{"tokenizer": "word", "encoder_patch_size": [4, 4], "encoder_depths": [2, 3, 3], "encoder_widths": [96, 192, 384], "label_smoothing": 0.1, "decoder_head_dim": 32, "decoder_qk_norm": false, "init": "torch_default", "optimizer": "normuon", "momentum": 0.9, "orthogonalizer": "newton_schulz_5", "adamw_lr_other_params": 0.0007, "epochs": 3.5, "warmup_steps": 160, "adamw_weight_decay_other_params": 0.05}
Rows from block 5 of the image encoder, named by matrix and row number. Rows with one number belong to one neuron. Each number is 200 + 40 x the weight over the matrix's rms, rounded and kept within 0 to 999. All counts start at 0.
# fc1: MLP up (encoder.blocks.5.mlp.fc1.weight, 768x384), inputs 192-255
# fc2: MLP down (encoder.blocks.5.mlp.fc2.weight, 384x768, transposed), outputs 192-255
fc1.429,200,166,246,205,236,245,189,190,219,250,210,145,245,181,178,246,245,199,134,182,231,205,202,227,138,132,182,154,182,195,224,186,220,250,202,166,251,242,162,152,184,208,163,217,154,200,210,156,227,216,180,191,177,225,191,231,245,223,225,169,192,202,322,130
fc1.430,216,211,205,195,221,205,189,156,188,201,208,259,239,245,224,225,236,208,162,210,218,175,184,186,284,167,279,124,236,157,150,248,285,204,201,188,219,271,192,184,203,123,243,235,153,228,222,244,232,206,256,193,217,193,246,200,209,265,111,253,169,264,154,269
fc1.431,224,189,222,135,191,201,153,182,232,255,185,256,202,198,236,247,177,140,225,184,260,273,244,151,168,251,266,191,238,168,118,166,281,225,210,189,220,257,194,252,168,201,196,249,172,213,253,271,230,211,129,225,194,151,167,183,227,183,226,191,186,179,166,179
fc1.432,211,200,150,250,125,174,251,178,261,148,167,228,207,201,199,185,217,204,256,221,215,237,228,275,310,145,226,227,216,191,249,177,204,231,210,237,122,183,264,174,221,199,164,220,251,163,216,130,131,188,148,194,173,205,199,245,220,232,204,192,245,180,209,172
fc1.433,186,267,217,217,174,196,193,193,167,175,186,261,190,148,191,255,194,203,217,140,182,248,210,268,108,236,189,172,199,154,211,198,193,148,232,205,255,200,243,223,225,275,213,263,141,177,131,208,217,170,144,235,162,230,302,181,224,201,194,158,231,234,150,179
fc1.434,200,131,234,219,210,189,211,175,153,224,208,259,180,151,106,216,150,258,204,197,200,160,205,229,215,227,224,178,277,174,171,121,155,209,179,204,167,261,246,211,237,168,185,183,162,230,161,143,179,174,227,216,185,246,246,191,131,197,172,168,243,112,193,170
fc1.435,161,167,107,192,180,261,184,148,250,275,196,224,234,170,172,79,227,230,222,219,155,181,224,250,160,176,243,192,218,178,135,197,144,155,146,186,237,192,285,216,234,147,182,249,208,213,175,214,212,288,299,173,115,139,215,274,232,225,139,102,253,259,156,165
fc1.436,212,152,202,186,219,217,200,215,197,189,133,137,221,209,215,122,194,235,241,258,173,183,195,196,268,186,255,203,201,251,167,185,189,203,238,111,216,159,237,298,197,163,176,140,215,231,215,236,172,202,247,134,249,164,261,218,227,203,252,189,198,201,132,235
fc1.437,222,218,191,180,206,207,240,188,131,250,216,230,272,207,171,209,259,205,207,160,194,189,197,132,194,227,186,185,208,247,154,278,259,162,168,182,174,252,188,226,303,150,166,139,236,278,197,175,177,191,295,111,207,182,282,173,255,178,206,168,213,205,199,199
fc1.438,191,244,154,131,219,203,288,225,197,180,126,259,214,140,215,202,140,225,222,169,150,235,200,275,198,259,211,172,251,278,104,216,191,220,123,210,160,201,174,204,223,220,158,177,196,200,236,276,208,217,174,249,218,150,277,255,255,187,222,161,170,304,208,168
fc1.439,196,184,157,242,244,204,262,189,243,257,146,164,202,172,185,165,208,285,191,210,180,215,227,122,225,105,230,233,223,231,182,161,291,254,155,207,158,174,238,215,235,135,273,277,257,240,146,198,209,223,204,190,184,248,201,162,168,183,266,141,210,210,149,203
fc2.429,195,205,216,177,207,252,174,202,161,212,197,271,219,235,105,171,181,215,199,204,185,232,246,236,186,303,207,220,230,147,234,182,156,164,165,194,183,254,232,232,179,252,232,172,143,195,178,180,209,181,196,179,195,158,273,171,183,134,195,242,178,202,201,237
fc2.430,180,129,192,137,250,234,167,214,223,171,100,248,231,210,199,175,99,180,174,202,201,190,226,189,215,167,136,138,192,164,148,124,278,213,185,198,173,182,238,230,120,180,196,204,254,143,227,136,228,186,261,180,238,200,182,172,156,162,181,192,235,221,216,219
fc2.431,173,213,168,185,189,280,136,122,216,127,239,197,186,161,232,207,236,159,246,228,248,211,167,144,259,168,164,200,211,257,249,228,156,163,188,158,183,103,227,236,156,216,179,220,150,240,110,251,130,217,219,185,221,260,198,233,180,183,214,204,190,204,180,282
fc2.432,244,201,211,140,195,268,135,214,190,220,197,213,165,221,200,226,207,191,214,269,209,144,170,234,217,134,227,141,145,222,201,228,200,163,240,184,193,225,249,157,201,261,210,198,184,229,200,157,240,106,242,188,169,158,180,156,206,269,330,207,226,258,134,151
fc2.433,220,129,152,143,219,234,196,197,279,177,147,186,175,305,254,191,199,171,320,225,143,166,191,150,214,238,170,189,207,200,234,191,226,232,164,194,165,224,246,244,267,184,247,201,168,216,159,244,184,262,177,96,226,259,293,211,170,200,245,256,171,160,243,149
fc2.434,166,209,189,237,204,161,167,219,271,245,191,153,266,160,218,159,220,175,166,252,150,130,163,217,308,257,261,195,305,238,116,199,256,151,217,166,203,140,153,209,209,174,198,210,160,205,180,200,222,111,149,117,169,199,212,173,160,216,215,230,208,171,215,217
fc2.435,139,86,176,245,200,216,237,292,277,127,310,196,155,136,212,200,141,251,180,221,258,209,179,247,211,223,240,256,248,225,189,222,124,279,219,303,150,202,231,228,169,207,223,207,168,214,196,140,228,160,226,191,266,242,206,166,267,265,231,195,260,169,218,187
fc2.436,207,119,183,170,289,165,252,183,228,181,181,165,219,166,224,172,211,216,226,183,164,206,238,230,199,178,210,230,192,224,270,221,288,191,239,279,261,187,207,205,259,245,212,200,222,203,165,199,224,195,159,192,252,186,194,176,204,154,168,171,169,261,164,311
fc2.437,229,155,240,218,201,240,232,197,237,191,171,148,180,214,144,174,208,253,260,173,149,206,244,179,193,148,133,205,197,225,214,212,143,172,227,170,211,139,223,199,211,225,240,207,161,236,226,209,230,180,182,223,199,189,196,148,206,199,159,219,202,210,159,245
fc2.438,233,189,183,174,208,204,226,169,186,177,202,205,197,219,247,240,157,187,217,154,195,186,193,174,212,147,189,229,140,186,250,210,189,233,177,165,182,246,234,208,194,223,203,273,196,182,154,173,157,206,219,202,208,234,95,201,195,184,165,241,185,191,238,228
fc2.439,223,143,169,277,167,186,217,254,149,219,211,190,140,233,185,265,181,301,244,193,162,115,223,199,134,224,84,256,168,186,171,176,204,113,230,201,194,164,228,192,232,296,232,195,172,232,196,217,193,178,140,188,171,162,189,183,275,246,131,207,259,218,231,204