A small image captioner, trained from scratch: encoder depths [2, 3, 3].
Rows from block 2 of the image encoder of a small image captioner, named by matrix and row number. Rows with one number belong to one neuron. Each number is 128 + 24 x the weight over its row's rms, rounded and kept within 0 to 255. All counts start at 0. Numbers have three digits each.
After each neuron's rows are labels from the 100 images, of 14976, where the neuron reaches its highest value: "top examples" is what is common among them; "place" is the part of the image that holds the peak. Only what is clearly more common there than usual is listed. The data: photos with spoken descriptions (Open Images, Localized Narratives).
# fc1: MLP up (encoder.blocks.2.mlp.fc1.weight, 384x192), inputs 0-95
# fc2: MLP down (encoder.blocks.2.mlp.fc2.weight, 192x384, transposed), outputs 0-95

fc1.192:124061116128104134155113164090130143097103151146163109088144103174069110190116109106148120139130119115145145118118106134106148135104094093103080128173183147094111120134143109134117178114121130070101146123138128132142196120115120113154130116119116106148146149132140108143164096133149128060
fc2.192:142111145165143176114122098097130117110153105108153159135140157082140075126138128124131168129129159140106133146118078099118099118100120114107131157096152137134126093116117098105097142151102097127094110149157122144092095129125128141096161137118084138125160143139111100141137089136133149122
top examples: text has "text"
place: top left; middle left

fc1.139:151124084149117092102149081125134119114119099102114123106107142164125142135113111138136105121129122181107126113110096135155135124132115134117084162147136122147135087140129105109146123083179125130115151134145111120138105115139118162095089133139109149136166132154122147118122083119178095138
fc2.139:109075122093114154139118115085134146132129124143132098104076186165182155124169087108135113145125128099126105095156177194100083127142165167087143170107171117149124177129105116143131124161123162149131097125153128144135122121149082089136122141078117131153146114153141110110169130099112120073
top examples: text has "people"; text has "holding"
place: bottom left; bottom centre

fc1.235:075116135148125138149126102127133140123175143115096126107124124147144107119123110113133153146082130131140100168142132117138154112115072131133142129144132125153105101074107141151095150103103151116177150103130148125129138141101102167159175097128166110115190146159107152124128106134150167106
fc2.235:109138153115137131127120086110169142121133106179103108119114148093107138131124166118141152084139163129110139131110124155097065121145073116120133141133129118150139132098142146159105149126085098109106052128103099099178102098106093117120146111126153120131162110150170119141094120173114105109
top examples: text has "grass"
place: top right

fc1.170:097095096116118139145125103117137159156125134147140141139132146089138142101147159123107147106108164105110120102140183141089080094152155109096118114175097092108130144140138126095094183140144115135107154127095138085142141102161143131114097089136132143152115138134157108124155113140121132117
fc2.170:115137122109095097109136125094095085151103127117157161116142148109139131088092118110132167125116157105195116104151131176131138100154132173116095139138128087170111126130112117114153146161137120154131129099126108098106078089075125166120108160129123127126127127100159111143147154124123163126
top examples: text has "holding"; text has "sitting"
place: bottom left

fc1.55:116114128117159125133107170143120122093121124140079121145122116160132138127095124158067147139113104128103115122138133137109094146158132137091123127116143162065108125135116080158156138158126136105152114114132109112114139147139117133124124085132127130071114126153117140107138145062124120149
fc2.55:138131117053125093066120181115082131136145160110106078150143106112091124107146132121128123118080114142151133132126105170126139110184097118147123160148107116127110104095125118134134124119152109120090110125140162093142141126092132109149116123168157109148121094114162123131099109170142130120
top examples: text has "black"; text has "white"
place: top right

fc1.98:162115089124133159130098157121139154174142120152156121117116067144102099107167130156128142127109127145140189119139110128101158135119099111112124141130126163105096111152130160108139165141129121144112087103129126131129131117190125129145130162126163165131108146112099128179111113055120128123
fc2.98:091145095148156159150081152110121112179125136127125165170126071114143126174141117145124115117114158160132159185130096096110125101087125107080122098121108124113135154106111121165111137138156190105142133127131144097107158138134136104143107079109133128153153096158133145148139066124129126100
top examples: text has "grass"
place: bottom right

fc1.216:090101139193117111108112146156159140141097144159102118121112152150152090123106143041136122108120113089157137107119151127109101100165121104145108138103118166169120134120090128138116140122156116160098167125135119105084141171117138096105128127099161135133147140121127108113149158109126139171
fc2.216:162081128105163102163104143194103152158115142162082136148125101110160117109163155090143182120102135087116130103114103153145141134116120128091157158101110117045092141137103113106173148112116116105146125119103142059145147168143113136136132091116111147130122115126111098115125151111141150147
top examples: text has "holding"; text has "wearing"
place: bottom left; bottom centre

fc1.97:126133155146143140128146117135141118171112121126100147136123134140118148135134135155136128148174124102106155101196126093060132160156129146141104056140121114135143137108135129094085186125139122133090144127094120156112122121146152102129105110130118110114087101124094100161163136126119136089
fc2.97:102130127142149053110148142135159077098094127154085154110149128086172117109132097125107103131106115120116148141120136152126123131171150092100158166116116096116106124128111104080095106133165117128133111120096094101123170120119141188114135111137108121107129135099113106138120166157156095137
top examples: text has "sitting"; text has "two"; text has "wearing"
place: bottom left

fc1.276:116093109129157157168165168154136118130131134129147152166125132110143127104122136147123125125136096144130123147124131126136129140097100135125151132115136143133135172092142113147117037157137161107176119140113073114096105122146115147113137136092139128143135116133083140139135099168098092151
fc2.276:141125143086148098132109136130137130150090110161130110120138153125150161128121128138128066139114121052132213126118143133119147073147123110110146162092117145141097109176157129161100135130098170143136164085115118134077182148131098116135132127100129136127152118139096107126106122165125160122
top examples: text has "woman"; text has "man"; text has "wearing"
place: middle right

fc1.292:115141118081090121115132154120126151130139135117097123108100152149086121123105092124116112159153111109137127110088126149141126147124115177141124075121094160134100146117147139131103113108152181111163127141147153194128149126105166070137127156120174098073103109134176131098118170086093104162
fc2.292:175095126119123144096189195155133150138107136132135123142158173150143097133129149125145150132108127124136121176089083103151103141103129147119097115115111120093103130143135130127128151133097158174115097124105136160180101102139159116090129084114096097158121149121153158097143100135114117117
top examples: text has "sky"
place: top left

fc1.167:121069141200159136154155143102150100129071133149118105127100163135118087143158114123126110152120148102120126164107099149142118153162069132135147147131116125083127167104121111117148139167142128109132159126139145121095115101171117123157118089053153152123158145107136133155110144136138124115
fc2.167:110112119096137123123098151123166111093067098099152124168116118135177122132154107106153110106170130058172091148088128145133106119117138113084171174097128129127153101103176091114144104084103109104128142147144119099162108129090146177100145124107142122126128163123100122138097109122159114165
top examples: text has "trees"; text has "sky"; text has "road"; text has "buildings"
place: top left; top right

fc1.375:111127118161088120115143144106132067151110118150089133155147146176121122145123141072123122083137113138156121154113116126106128129155099119104091128177115131155139096128138109145120137124203154158110157153148162119109127129154150116137094110134152116158151081146119122128104136138129097152
fc2.375:169135121150131138135121145122121120096085131146080096141150145169148121111120129146123165135135131069105075128113101080147105125156136105129180140110149117113115111131143148125159104130096115111178124089141140097123090136125128087140114133148125126094132123132122129142130126156117095111
top examples: text has "standing"; text has "people"; text has "holding"; text has "two"
place: bottom left

fc1.1:074143142113134143105126108136069133118107145137105142116148144111142115077076086122153138117123108100097130103166125104129149107170109083114108109105157148126124109109087151138114118081137146107155145139130127137115140147120111201133103164135150134120113137122125136079091116139089115108
fc2.1:143117169126117118138105105132104111122136164140091113146093113086120189124138157132112127175143127092139125110129141153127182094092130076163124165123113147155134112126138178151127158166136132133112098141118136142167122166139084086124181170155154137113121084116113115118127127119115117112
top examples: text has "text"
place: centre; bottom centre

fc1.302:165114130133099100135172121134139131130131150131096110138105155133118104129104147105126128090158112161172081184123115128118135158153124156114125150121122174148136092132121144078111073102136152163158111132139130105145140093150084128147103140081109187097136123145114129100124143176129139134
fc2.302:144146124161146135106111138175135139131082137087102119107115146137091139132147102076109157157108133073141148150135153154130161100183114154107114159150121157097082105119097188127139150117147104118138096111129127125108168145131128161098100062099111108086120109106137166123162124105115187127
top examples: text has "wearing"; text has "man"
place: top centre

fc1.78:148086129119074147141127161121121128148124133170154108148119135144102099096100144152129125152103151162134173129159158124143140122157177120132132089132100100122154094140091107138100153127115102149115139163157143094123127144111110127124133179097134108155140127151159133110154131126120182103
fc2.78:100148144128168135156115097111106116147138136133135144121134139101108092079126194161154106149147107141140137179175128158111113116093098125110107105131149126164108145136102101120142072139126107145152185112122125124100117123114122121139194160119174175116168126107124136108134082107122131100
top examples: text has "holding"
place: top left

fc1.306:097115194116169109150158130116119067163153092131123150110131110112157132158119087144122186134125093108128141130141105119147149132142107173097106119151116142115125116138132161124157144115146136119137160104149159129142143107111127157132137126109143112128118141163110147117095141120189124122
fc2.306:151088087135183116100134166141113126151155132104129111162137124140102134096182120147071162108133145117117162114138128104181099132126160120123156141123106123131152126113176174129127138096128135144125089135140082117118137162165154113077133124136092120110128091144122089127162137133118095133
top examples: text has "standing"; text has "people"
place: bottom right

fc1.204:122126083125113117164131095184106116123108127154132114084115127132093093131113153134150142128093084140153151142148104138124112100139116118085122142117160135082112107120157134138154088143152103154139098127100138148124101158115166159122131097124164089122104108142122144128112098149158149108
fc2.204:211154085167097126160129166142142151130145152158104105115137102109115121167111134128119132152131111126142113109112093108122119120123131110164090125137141158115134140144171166185103147124092139131144131136109138090141115156118173114134093110112141149158117139083112102161137144086136120147
top examples: text has "standing"
place: bottom right; bottom centre

fc1.202:144109101126117131059152127154124110119128142096116135161119116114139110163107108120134121137126137071175108132138127135118138137149117090171091105150074152148141130069106116126109214132144149127099138110101111132146092121111155159151114107120110167157130122103168097117131092119109123108
fc2.202:194111138118108088148106111149132118099063128153105111126120149120147120144182102144131171099136169107086075103121084104062096119138123114098167139117112144132103099158123078110082152136141155116124127143107126107107155110129148145140138113140155166120155147152119130106121173124130128134
top examples: text has "holding"; text has "wearing"; text has "two"; text has "man"
place: bottom left

fc1.14:122118117160140109140125130104135163129100167094154185169153152104090103148124125123100111145140102167099109110112147124114116119141155123104121154088164136140137123094119157119189140127137124135106143126139107125146120115115108095122128094120172096111129119130151109106144109123129113103
fc2.14:117109108125150114113176164152142135094136179129145074138131112167170164108174156150126129125107156157152145119141124134150149142126153078164085088130091069119140170120122123143112128130141157132124084130157157116113143153110150138119087129099167118127139070150105132164144132136131091143
top examples: text has "lights"
place: top left

fc1.80:089118147142124104139135125118152118113153134134125088134135121133162151142135157115108125133108129130135099126106106042110103140112132097113150145121071122134123146180101123162090125113172114172079100150132168108155142144136161139156126140105128105139155108127126114126139067138130122156
fc2.80:153110142110140137146129109147125128150138113106154105088149157164128097102103114121133175127173109123116120152158163127148156100122129158129146128113091134078110071138145167151113175083129126112133141112141161111128180118139175124130126120152093143139127177158134150104106158109109142128
top examples: text has "people"
place: bottom left

fc1.79:088118146114127116097154140153037085111132117150109130145144104140154131136117098156102129158119120120135125126144138130134134146137081177120112106112130168151092119112147097193169122133110116116135134073091126131118145105120091124129105133079151133130126138150125159123132075109137147116
fc2.79:116138093072131109114153139137123115129133112091109104109162115144103108113111083123091147116119121096110149158142135120122101124140131107112122117137103133154129115129148121125152069126158134111073136156124126141147137120140155114110140123143140085115143074139139114123120075162112127119
top examples: text has "black"; text has "white"
place: top centre; top right

fc1.96:124136095104087120141136153120125153122145148150106136110152093137131102159077102154106122130134125027104094114103128076174165120172109146131116139135150160152112178132126122151114143117180145119079113131144140115138101127133169112130109144114112129151130120114196124117131099088073102135
fc2.96:127154124115130118116123140113149109131141128115122124130113090116195102138131100125171148115131116095165148103115079093099115128146102105075120153164153107153116164095132119104131102119102126124141134131148174129176149146137114152111124088118113141115136105122123169127127173136132196113
top examples: text has "wearing"; text has "woman"; text has "smiling"
place: bottom left

fc1.30:124129135119140134115139128147105084114116139097137158145134112110137170144134147112119148129078071116088096097155139110156139156108145152133123106158167128128102105106131133089122067099160123112122185124134108173132091132118100123157107125076158118136114167147120150090103140116098163068
fc2.30:119108130119125150149183132091154154123087126137100140143143133120143145092121113138084114140088137121125132134159183116108150131151092082167120191142128093113153126145118139134139103155132133114100100139173106115068111133131170115164106152147142082150125108101113122133119167102124121110
top examples: text has "trees"
place: bottom left

fc1.349:149105116116109140175155144156139148114142106127098122104153075145121133129122141152092131143115128158154134189143127092118150118139139137090131161119132148118109124151148128127142114075130113088108145118126171104121135111125137101111135126135097077100157106191089149166160173125139120131
fc2.349:163102147158086135106117092104124128124191113113123104155138106124108161117079082104143099147127103185143123097155114079155118128135097149141153158159131134144166161127134108159064155147133128121147123137132128150170114111112115149154110139138110142112149100104136164111106149156162093141
top examples: text has "trees"; text has "grass"; text has "ground"
place: bottom right

fc1.266:137122143130094106152146119136144134077143132137125124080117098185110180144151113159130139124110142107196145117112099160114110097082116100148165162089143145169116128104121156155088120152128162118120117109141143139137142131136101159162108141112141136138088126135115126099112098098120095133
fc2.266:113124118077174176155124124123165099154136135133150136113156124134140081185078106098158122148150149112080083166098116125164090164113123161098110112133119106072141131138107135133102150142160110130130151141159169103121109114075144093143114124116175168160108131131126149093090145086160101148
top examples: text has "wall"; text has "standing"; text has "sitting"; text has "table"
place: top right

fc1.163:134103143052142122157145156090126147149116132165136133115129128188127093098174129142093110120135111134154103128102174131132103126123123106141129155138117105118126131144139095121155129200097165131139093092131096131096151139151154139154127120095117110171133097101120124116104093109082187125
fc2.163:090146129140141124135175159125137134131096162086093128153154121139117082144140096096094112106132140129160191115125145114123105129114140152146138128135120111110103079110114115144122121133192150142153208143118138139089177084098132127150136156103112172097154136144124094139117151140104137135
top examples: text has "guitar"; text has "playing"
place: top right; top left

fc1.210:126146148142151151153131090108136105100131151028097168125136105117123089114121106086155109143129126146142134149128095078163141084154130108113131151151119118154106100146125131110147129143095123152110146131111140099105127109111168132112112096156143136141145119118121084117155160090110142097
fc2.210:136105154131097093142093124134116128123141138123114108125115118120132109104106121113073133152141125121111117143132155124128115120155142152097140151115105104079133103118153167116078126118169119101150080141154072164115128140118129141160134142146112107077080133099144128101126107129158140122
top examples: text has "sitting"; text has "table"; text has "chairs"
place: middle right

fc1.103:120112115141118128140115144156123180131141146111154175140106124143117144122109145095165105109130100157123115111127109142116087093100132110130136119153123125119172147114099141155158148146108146153115161135185146165142103130085128125121131147145170115142137142120126176142118111109108159132
fc2.103:134091103109121162115131140100141105136154153110129154101112146121141165118122128125083141126127140133096171164116103124143124111080076158126125159116130107094134131143135089127143139178181146135122141143128144102143094134113116135124132121130165141129140132146118121134121159107151090162
top examples: text has "man"
place: top right

fc1.27:143066132133135133145132125151118116153157168123086138128119125100153121118144108116118134132139142120149102132135124142169139150120140148113137134122167117101121124076071124130137109110154145120200096110144057162101140085129056121141108153111154138090143158165104143146093145128115145163
fc2.27:151100151105104081096157106143125165155119143122125137126125176135124113129102102130140119153134146073135134142130179121115136134132104121131097087143098116118117149110125159117176155100128121165177146132146087095116145159142102131114113075150142159131176102129125156141123105132139175155
top examples: text has "wearing"; text has "woman"
place: centre

fc1.112:054106180110149137131120145132112091147113129140099095162119115121074105144165085127094116142129151143128113106142117124140119113110100102114106128082153156093144143073138091097119135119144142110106144095111129130110168135118103082170090152128105104093131119154142132118128106098162142077
fc2.112:157123150108097123079131115118126143119130122102114140154126139113115099127145136121177142135141139121105083159109105123159113142158162076142148137121107123118161109074152146102132160127118091175058120162138098125125077107118149088116152109148114126157157106130114145106097142120087151130
top examples: text has "wall"
place: top right

fc1.58:136106166165122092106095122144139125132068116158129137117126095149159128118139130098139128136109121087133134125076135161123097137134105104113199091159119151099145112099104116105136160134185168132157137075129139154096130142177178148091136144149136113106135119138164134124126125122115111117
fc2.58:160162118116136140130150125125129139143104133158139153100125136148163137115100126106158129136134121073141110129109155150127141151116145113150144138146101131099116112100154120073120130180134102129145167115106123124168137156131116137168080113096102115112160119174114123179090124117115112108
top examples: text has "two"
place: bottom left

fc1.274:148107146154114140088158135095135130104134145126115150121134110169133079154130121149102136149113118092111139133135177141145137119133101174086148109067109116097120102104172107128133167110098102116145139130165164133141093116149115136181139119105143123090142136123097151113131131146155071146
fc2.274:099140101150119181139135138140121122117129131174125167136117134087094127124175138112100141147110132135116113151132163137164132092185069138155164112126143139123081141130158118138103118145107136130131128112101105093129131134125138151143114143126164104117112070130108119145105126121112121134
top examples: text has "standing"; text has "people"; text has "grass"
place: middle right

fc1.329:101095109125152174081133141102158091130161144125110160117131129130176154153125109171139155099148119138155110122149136107139116126118134110123046126144129134072134101131142122137116133118140123127115084095162185135160142164086116099090113130117097117167120090146104115121171140121142150118
fc2.329:182123098114126144106119131120170114090135138127111136090115113147134097146140134072143144167112128145092138146146145122102157088141166133106136133097107158125077144125118116120148110138145134164118128153124073145172136106075149139159122118100110093103124131116128142128122141156137112108
top examples: text has "grass"; text has "ground"; text has "wearing"
place: bottom left; bottom centre

fc1.195:115108128095123084084123106137058111102138091147111096099159138130125068114108099143141142171160170137162134132134121146098148139123086140166087120146135139133121080096122106158138119157149130124139110096141118142129183137130099137149112111123116114118118118134111127118140107054127133137
fc2.195:136132110105143144120117141108112129087145097112136107152177113148080093120134097131117136103111122117157146146117133125126114123086115142115079102123153124151119097133128146113128130137127098141100110130124136109097131155145175143156128104142123145158123099150101098154141140196148087093
top examples: text has "black"; text has "white"
place: top left; top centre

fc1.2:145116109133090116104125097127125169085148153123102147165120150134171147097165150132148108138137085146141100152099134150129128095114112128121147142122149137118125159128077145155100074129102124114138132175112139142082141190102163094087156117089170144158138068133137105119147144123106129082
fc2.2:114123127107141078108111141159127141116098118083092129072190123135144142114109095121070098154117143150134105180121123127127130115153141158109176123157144147136138119147106159159127091116160165137149115140140116126124149111116117125136117129139117111113130127141122138148117112133130169082
top examples: text has "holding"; text has "wearing"
place: centre

fc1.130:126111152100138137091077107140109112129133141136084107105126112132170119168090096110129091125108151106143128087171120093118163095163139107129119108120143120155105151121107135110136202148165145148107139140137145074155143136133143135106074124137169117166127129120073137097114147132147164137
fc2.130:132093142101176136130111108124119144148135113148120148122133133146117189117139168113096164141090120083141104117151132171136114080119117139143142117126110075121110121104135173114134144172107136121101142088151105116077144134170173145129117086130084112128099138148147112132141135144147192154
top examples: text has "holding"; text has "man"; text has "woman"
place: bottom left

fc1.187:147137166107116127149141180120131121134107156165117131108143127178115097059144143119062076104135177140131148155136149150091172135120123104114130143133120166103156117107092109167129075118110158151143109114121115157127136130129124127099107125117144109086153118123157092133151104100128141098
fc2.187:124138092119145147174127127100092111109155152144112116148119163090080077086162093136085076102149118105148107120104126129100140119088091116111078140145138188094150078125114110197130159101097123147104171082105111127136102145090146143129096112115150117154140136132142171138140147130133132096
top examples: text has "building"
place: top right

fc1.218:137136135104150095113139167124122134112112172159114113098181119140127117144169150145112120127132092154142057151109135112159121171155144134103139119143112133139132112129112136119162115160101131095131128102128140090133144128145078148139124169077148109152129122158151111137158121125041065138
fc2.218:132124143164140124121116154100145114119121134130123147137129125166153141130168098113113130185137118117152158116131136121147128185140166113126152126166092108123152113155119164104108091139144081155093124168130155163114179142133160159145108093198112128114109117151094137109105112159129124093
top examples: text has "flowers"
place: top right

fc1.52:115084129125117154098136152147151148140123131099073107111138109095134144098154114149134108160117085151180178152123158142094132138154092136161114136099108172083161134149121102118102062111132160133143139162151125091094124081123131148112107101119123136128142116101147128102143125127133134119
fc2.52:092155152126085159149155123135142168133142131138104092145134103142142153148089113120102134125169122130154160138142164142106126129124136127119124095143093157114124181156132162112085115111085112158147140099124138137108109134160102089132120096126156088129109122149182093146120090105162147108
top examples: text has "wearing"; text has "woman"
place: middle right

fc1.297:115093107168126132150142135136147134138085151108086132134129165143152100141116145074124148107098121082141079121128144139113114111202139096151126128120111114137137117113121106067120207088191118125094167120086138124097127100153115090140099112104108135116118114102122149119145117122132146176
fc2.297:112146140144155089135101150154130133101087130140075169128096135161182116120145132117096181139107128066128131131132091095129121085182140152113142162110140080138123139136120118097127110097137114177157111116112106079130161093153111128095152118154131136127129084153155127097131168152145119135
top examples: text has "man"
place: bottom left

fc1.37:142138115116141115137139136107068128132131150138099112190147150122124126105106142126089104137116108125104127107147139116132163146117181076135157135117094109121148181147142121126161118123167124098144156122127119124124128136061106125130069119130149139101111157139099103141149107154138136157
fc2.37:138110178117114147122145100142138170140134101108106132121118148152126111100157148115124147152131115176169182112100172141135167133139136143131102123127110094114120125139124165133111134152144104123091087166122079131126123131153121157137091146133120171155094111108127138109146141137108091102
top examples: text has "text"
place: top right; top centre

fc1.300:119113129107074140117171161095177115145145130082135104130137170138132136140110122062158108133115112159148135088143118151122096142089138148134152149145095137134135117138105142144109110124137149131119093153097116136112114116118148120177092111086146136129123179136117127147146119156145170110
fc2.300:126111105129142140141108173145133142132158166124133140096121140149126126139118110172105115161138118093112162164166131149106106154205123141164154142125125102108129136118170099160122103165114126111175152141124086147164136123144132134130118142131130141185153121098134116105151126106154161171
top examples: text has "man"
place: middle left

fc1.304:120108136120125096124100128113140095093113085137081131083113083087114110121127124132171135104142106152166114142109073113128081095150108140162139132098123119122129102153130119110162091123210151141126114098131145130142137101111124114145108136128127124148160152122175114118113108139095172110
fc2.304:142116114095053117165135115143121133093101122131154171150120180149157132143136130117163125161172136118136131119141139135116141102102136138168117174108105095104108104136154130126113130138133114104120143191138093109101104139125156089120108130093122134074126122181158167132117149129149098070
top examples: text has "sitting"; text has "table"
place: bottom centre; bottom right

fc1.279:145136182096131145168127107105141137144132108110134127069136141148110135160160142136157106150126132139146108193125135166155161116132107142141126125079135145123124166163101100129144106102109144115122104124145117106152137092112122144181144163088102120092100145126118124118151094130123112121
fc2.279:139115100176141125146110132136146155119099119145087106101179117154124126125126155123116116143116133090138131150128097130189123094171140168081165093135131169093084134101158100116153119125158116177187112127151120059117145101096140131135119116128143129147159075145132113143136121166086121127
top examples: text has "grass"
place: middle left

fc1.365:135126150127100139124155180090111068140150140131123092099116141125088102117145167116141133117102143163127121165139065103087124142097127115093112103140125134128138148160118119155114070117150145110127123128123129140158156132139104133135110134126114118114082116116100126135131171143102148174
fc2.365:167108125143144118127113099185105114146100098141141123124131140173109128142107122117088131179136119106148112140126123146154155061130078196099141116137127107123115108165151108100155122178121116068142138121123154119142090105114107112160134117161123166121116134111164097111129171144080133116
top examples: text has "wearing"
place: bottom left; bottom centre

fc1.138:125113126130109147134168105136051139129130173142130143167102129135160122097143120142089146114139128136146119130146111157173117097103144086128126119161105104130128128125098139158137141113151133113140174121131099159139108120137153084130075132154153146154139153151124142109103141169106146149
fc2.138:141149085125154154129157100170083176112120156131133161130155143118111131101170107137097161110137132176138132101141104099116147157107144157205103123175121102120122106125159159099124145141123125111101128124146129103127150134183120071097130122149096151122128101116094110133103163135089128121
top examples: text has "text"
place: bottom right

fc1.259:172135104118119128124138117118114131111126152095085130059118153094144156140139116133094128073161147123099130122096154131125141126151095122127126103153140124165138167146140151145145148148133118109115113161151147141184128138097112167116147161127125099143092120106179132137124114106137132131
fc2.259:157085126150134150114124099094077120116123142184139064054145136177131129170169128138119133129152133133113107122107100089115133127147126133148107119143116125146140128087078125123094105074152098126099112107141104157119156143102117128159072166132144129150151118117107131158172155127165139149
top examples: text has "lights"
place: top left

fc1.353:075193103127153133156083117099115129111163089121139105125117137118088121163134141103142089193151073184155150109105122105120084113128162128073116119130113163112110113144102122130120174146087142126108125110108124130111145096090147140136093069155113115121126136172142123140085143119141096108
fc2.353:129170126139111121112129157128122143132107166080128155118139121140179095162176107114150134091142146147171119065127089130114143143111137115146088154083124129128142105104126102085131110140081134163148129122097150103124104136147113140095147176148096109161113119171138146136121085137165103133
top examples: text has "wearing"
place: top left

fc1.100:130116128135119137161138123122120168100104153110127161116136110158100143122156115113152116141110090141125077194116132147072121145148134111080164115138164143092140095148138118116128119131120153125125129116198134148121168150132126122152086092132131162120118148143075132128115191099139142110
fc2.100:137122145126131100145091131130173144165161116117099136108135127148102151148099091140126092138108131155150165133146130143122103145095113170165050092134123162073162129135133123157124146135133121090125111121084169111177147115112132127111099072115163091101141136134087091126136137135157114112
top examples: text has "sky"; text has "buildings"
place: top right

fc1.330:154168136115151100147152126085156177150118102113094156128121134052090148134111114099122119117145125091130105077075188132115128118126147111136120102185085134137108109095144096079152133109142103112114135117131120156122109131114123118165116109099123112125103139172158158139110123117181118124
fc2.330:169109100172141147121130159105134135117085091143127165087103118165140125149121096125123142158076069123122137139138136156132115108110089103147107144089113088142129109100121136107082117113070122165099131118119126141125079069122100113092110120111199113149083130122162111118148117121133133120
top examples: text has "wearing"
place: top right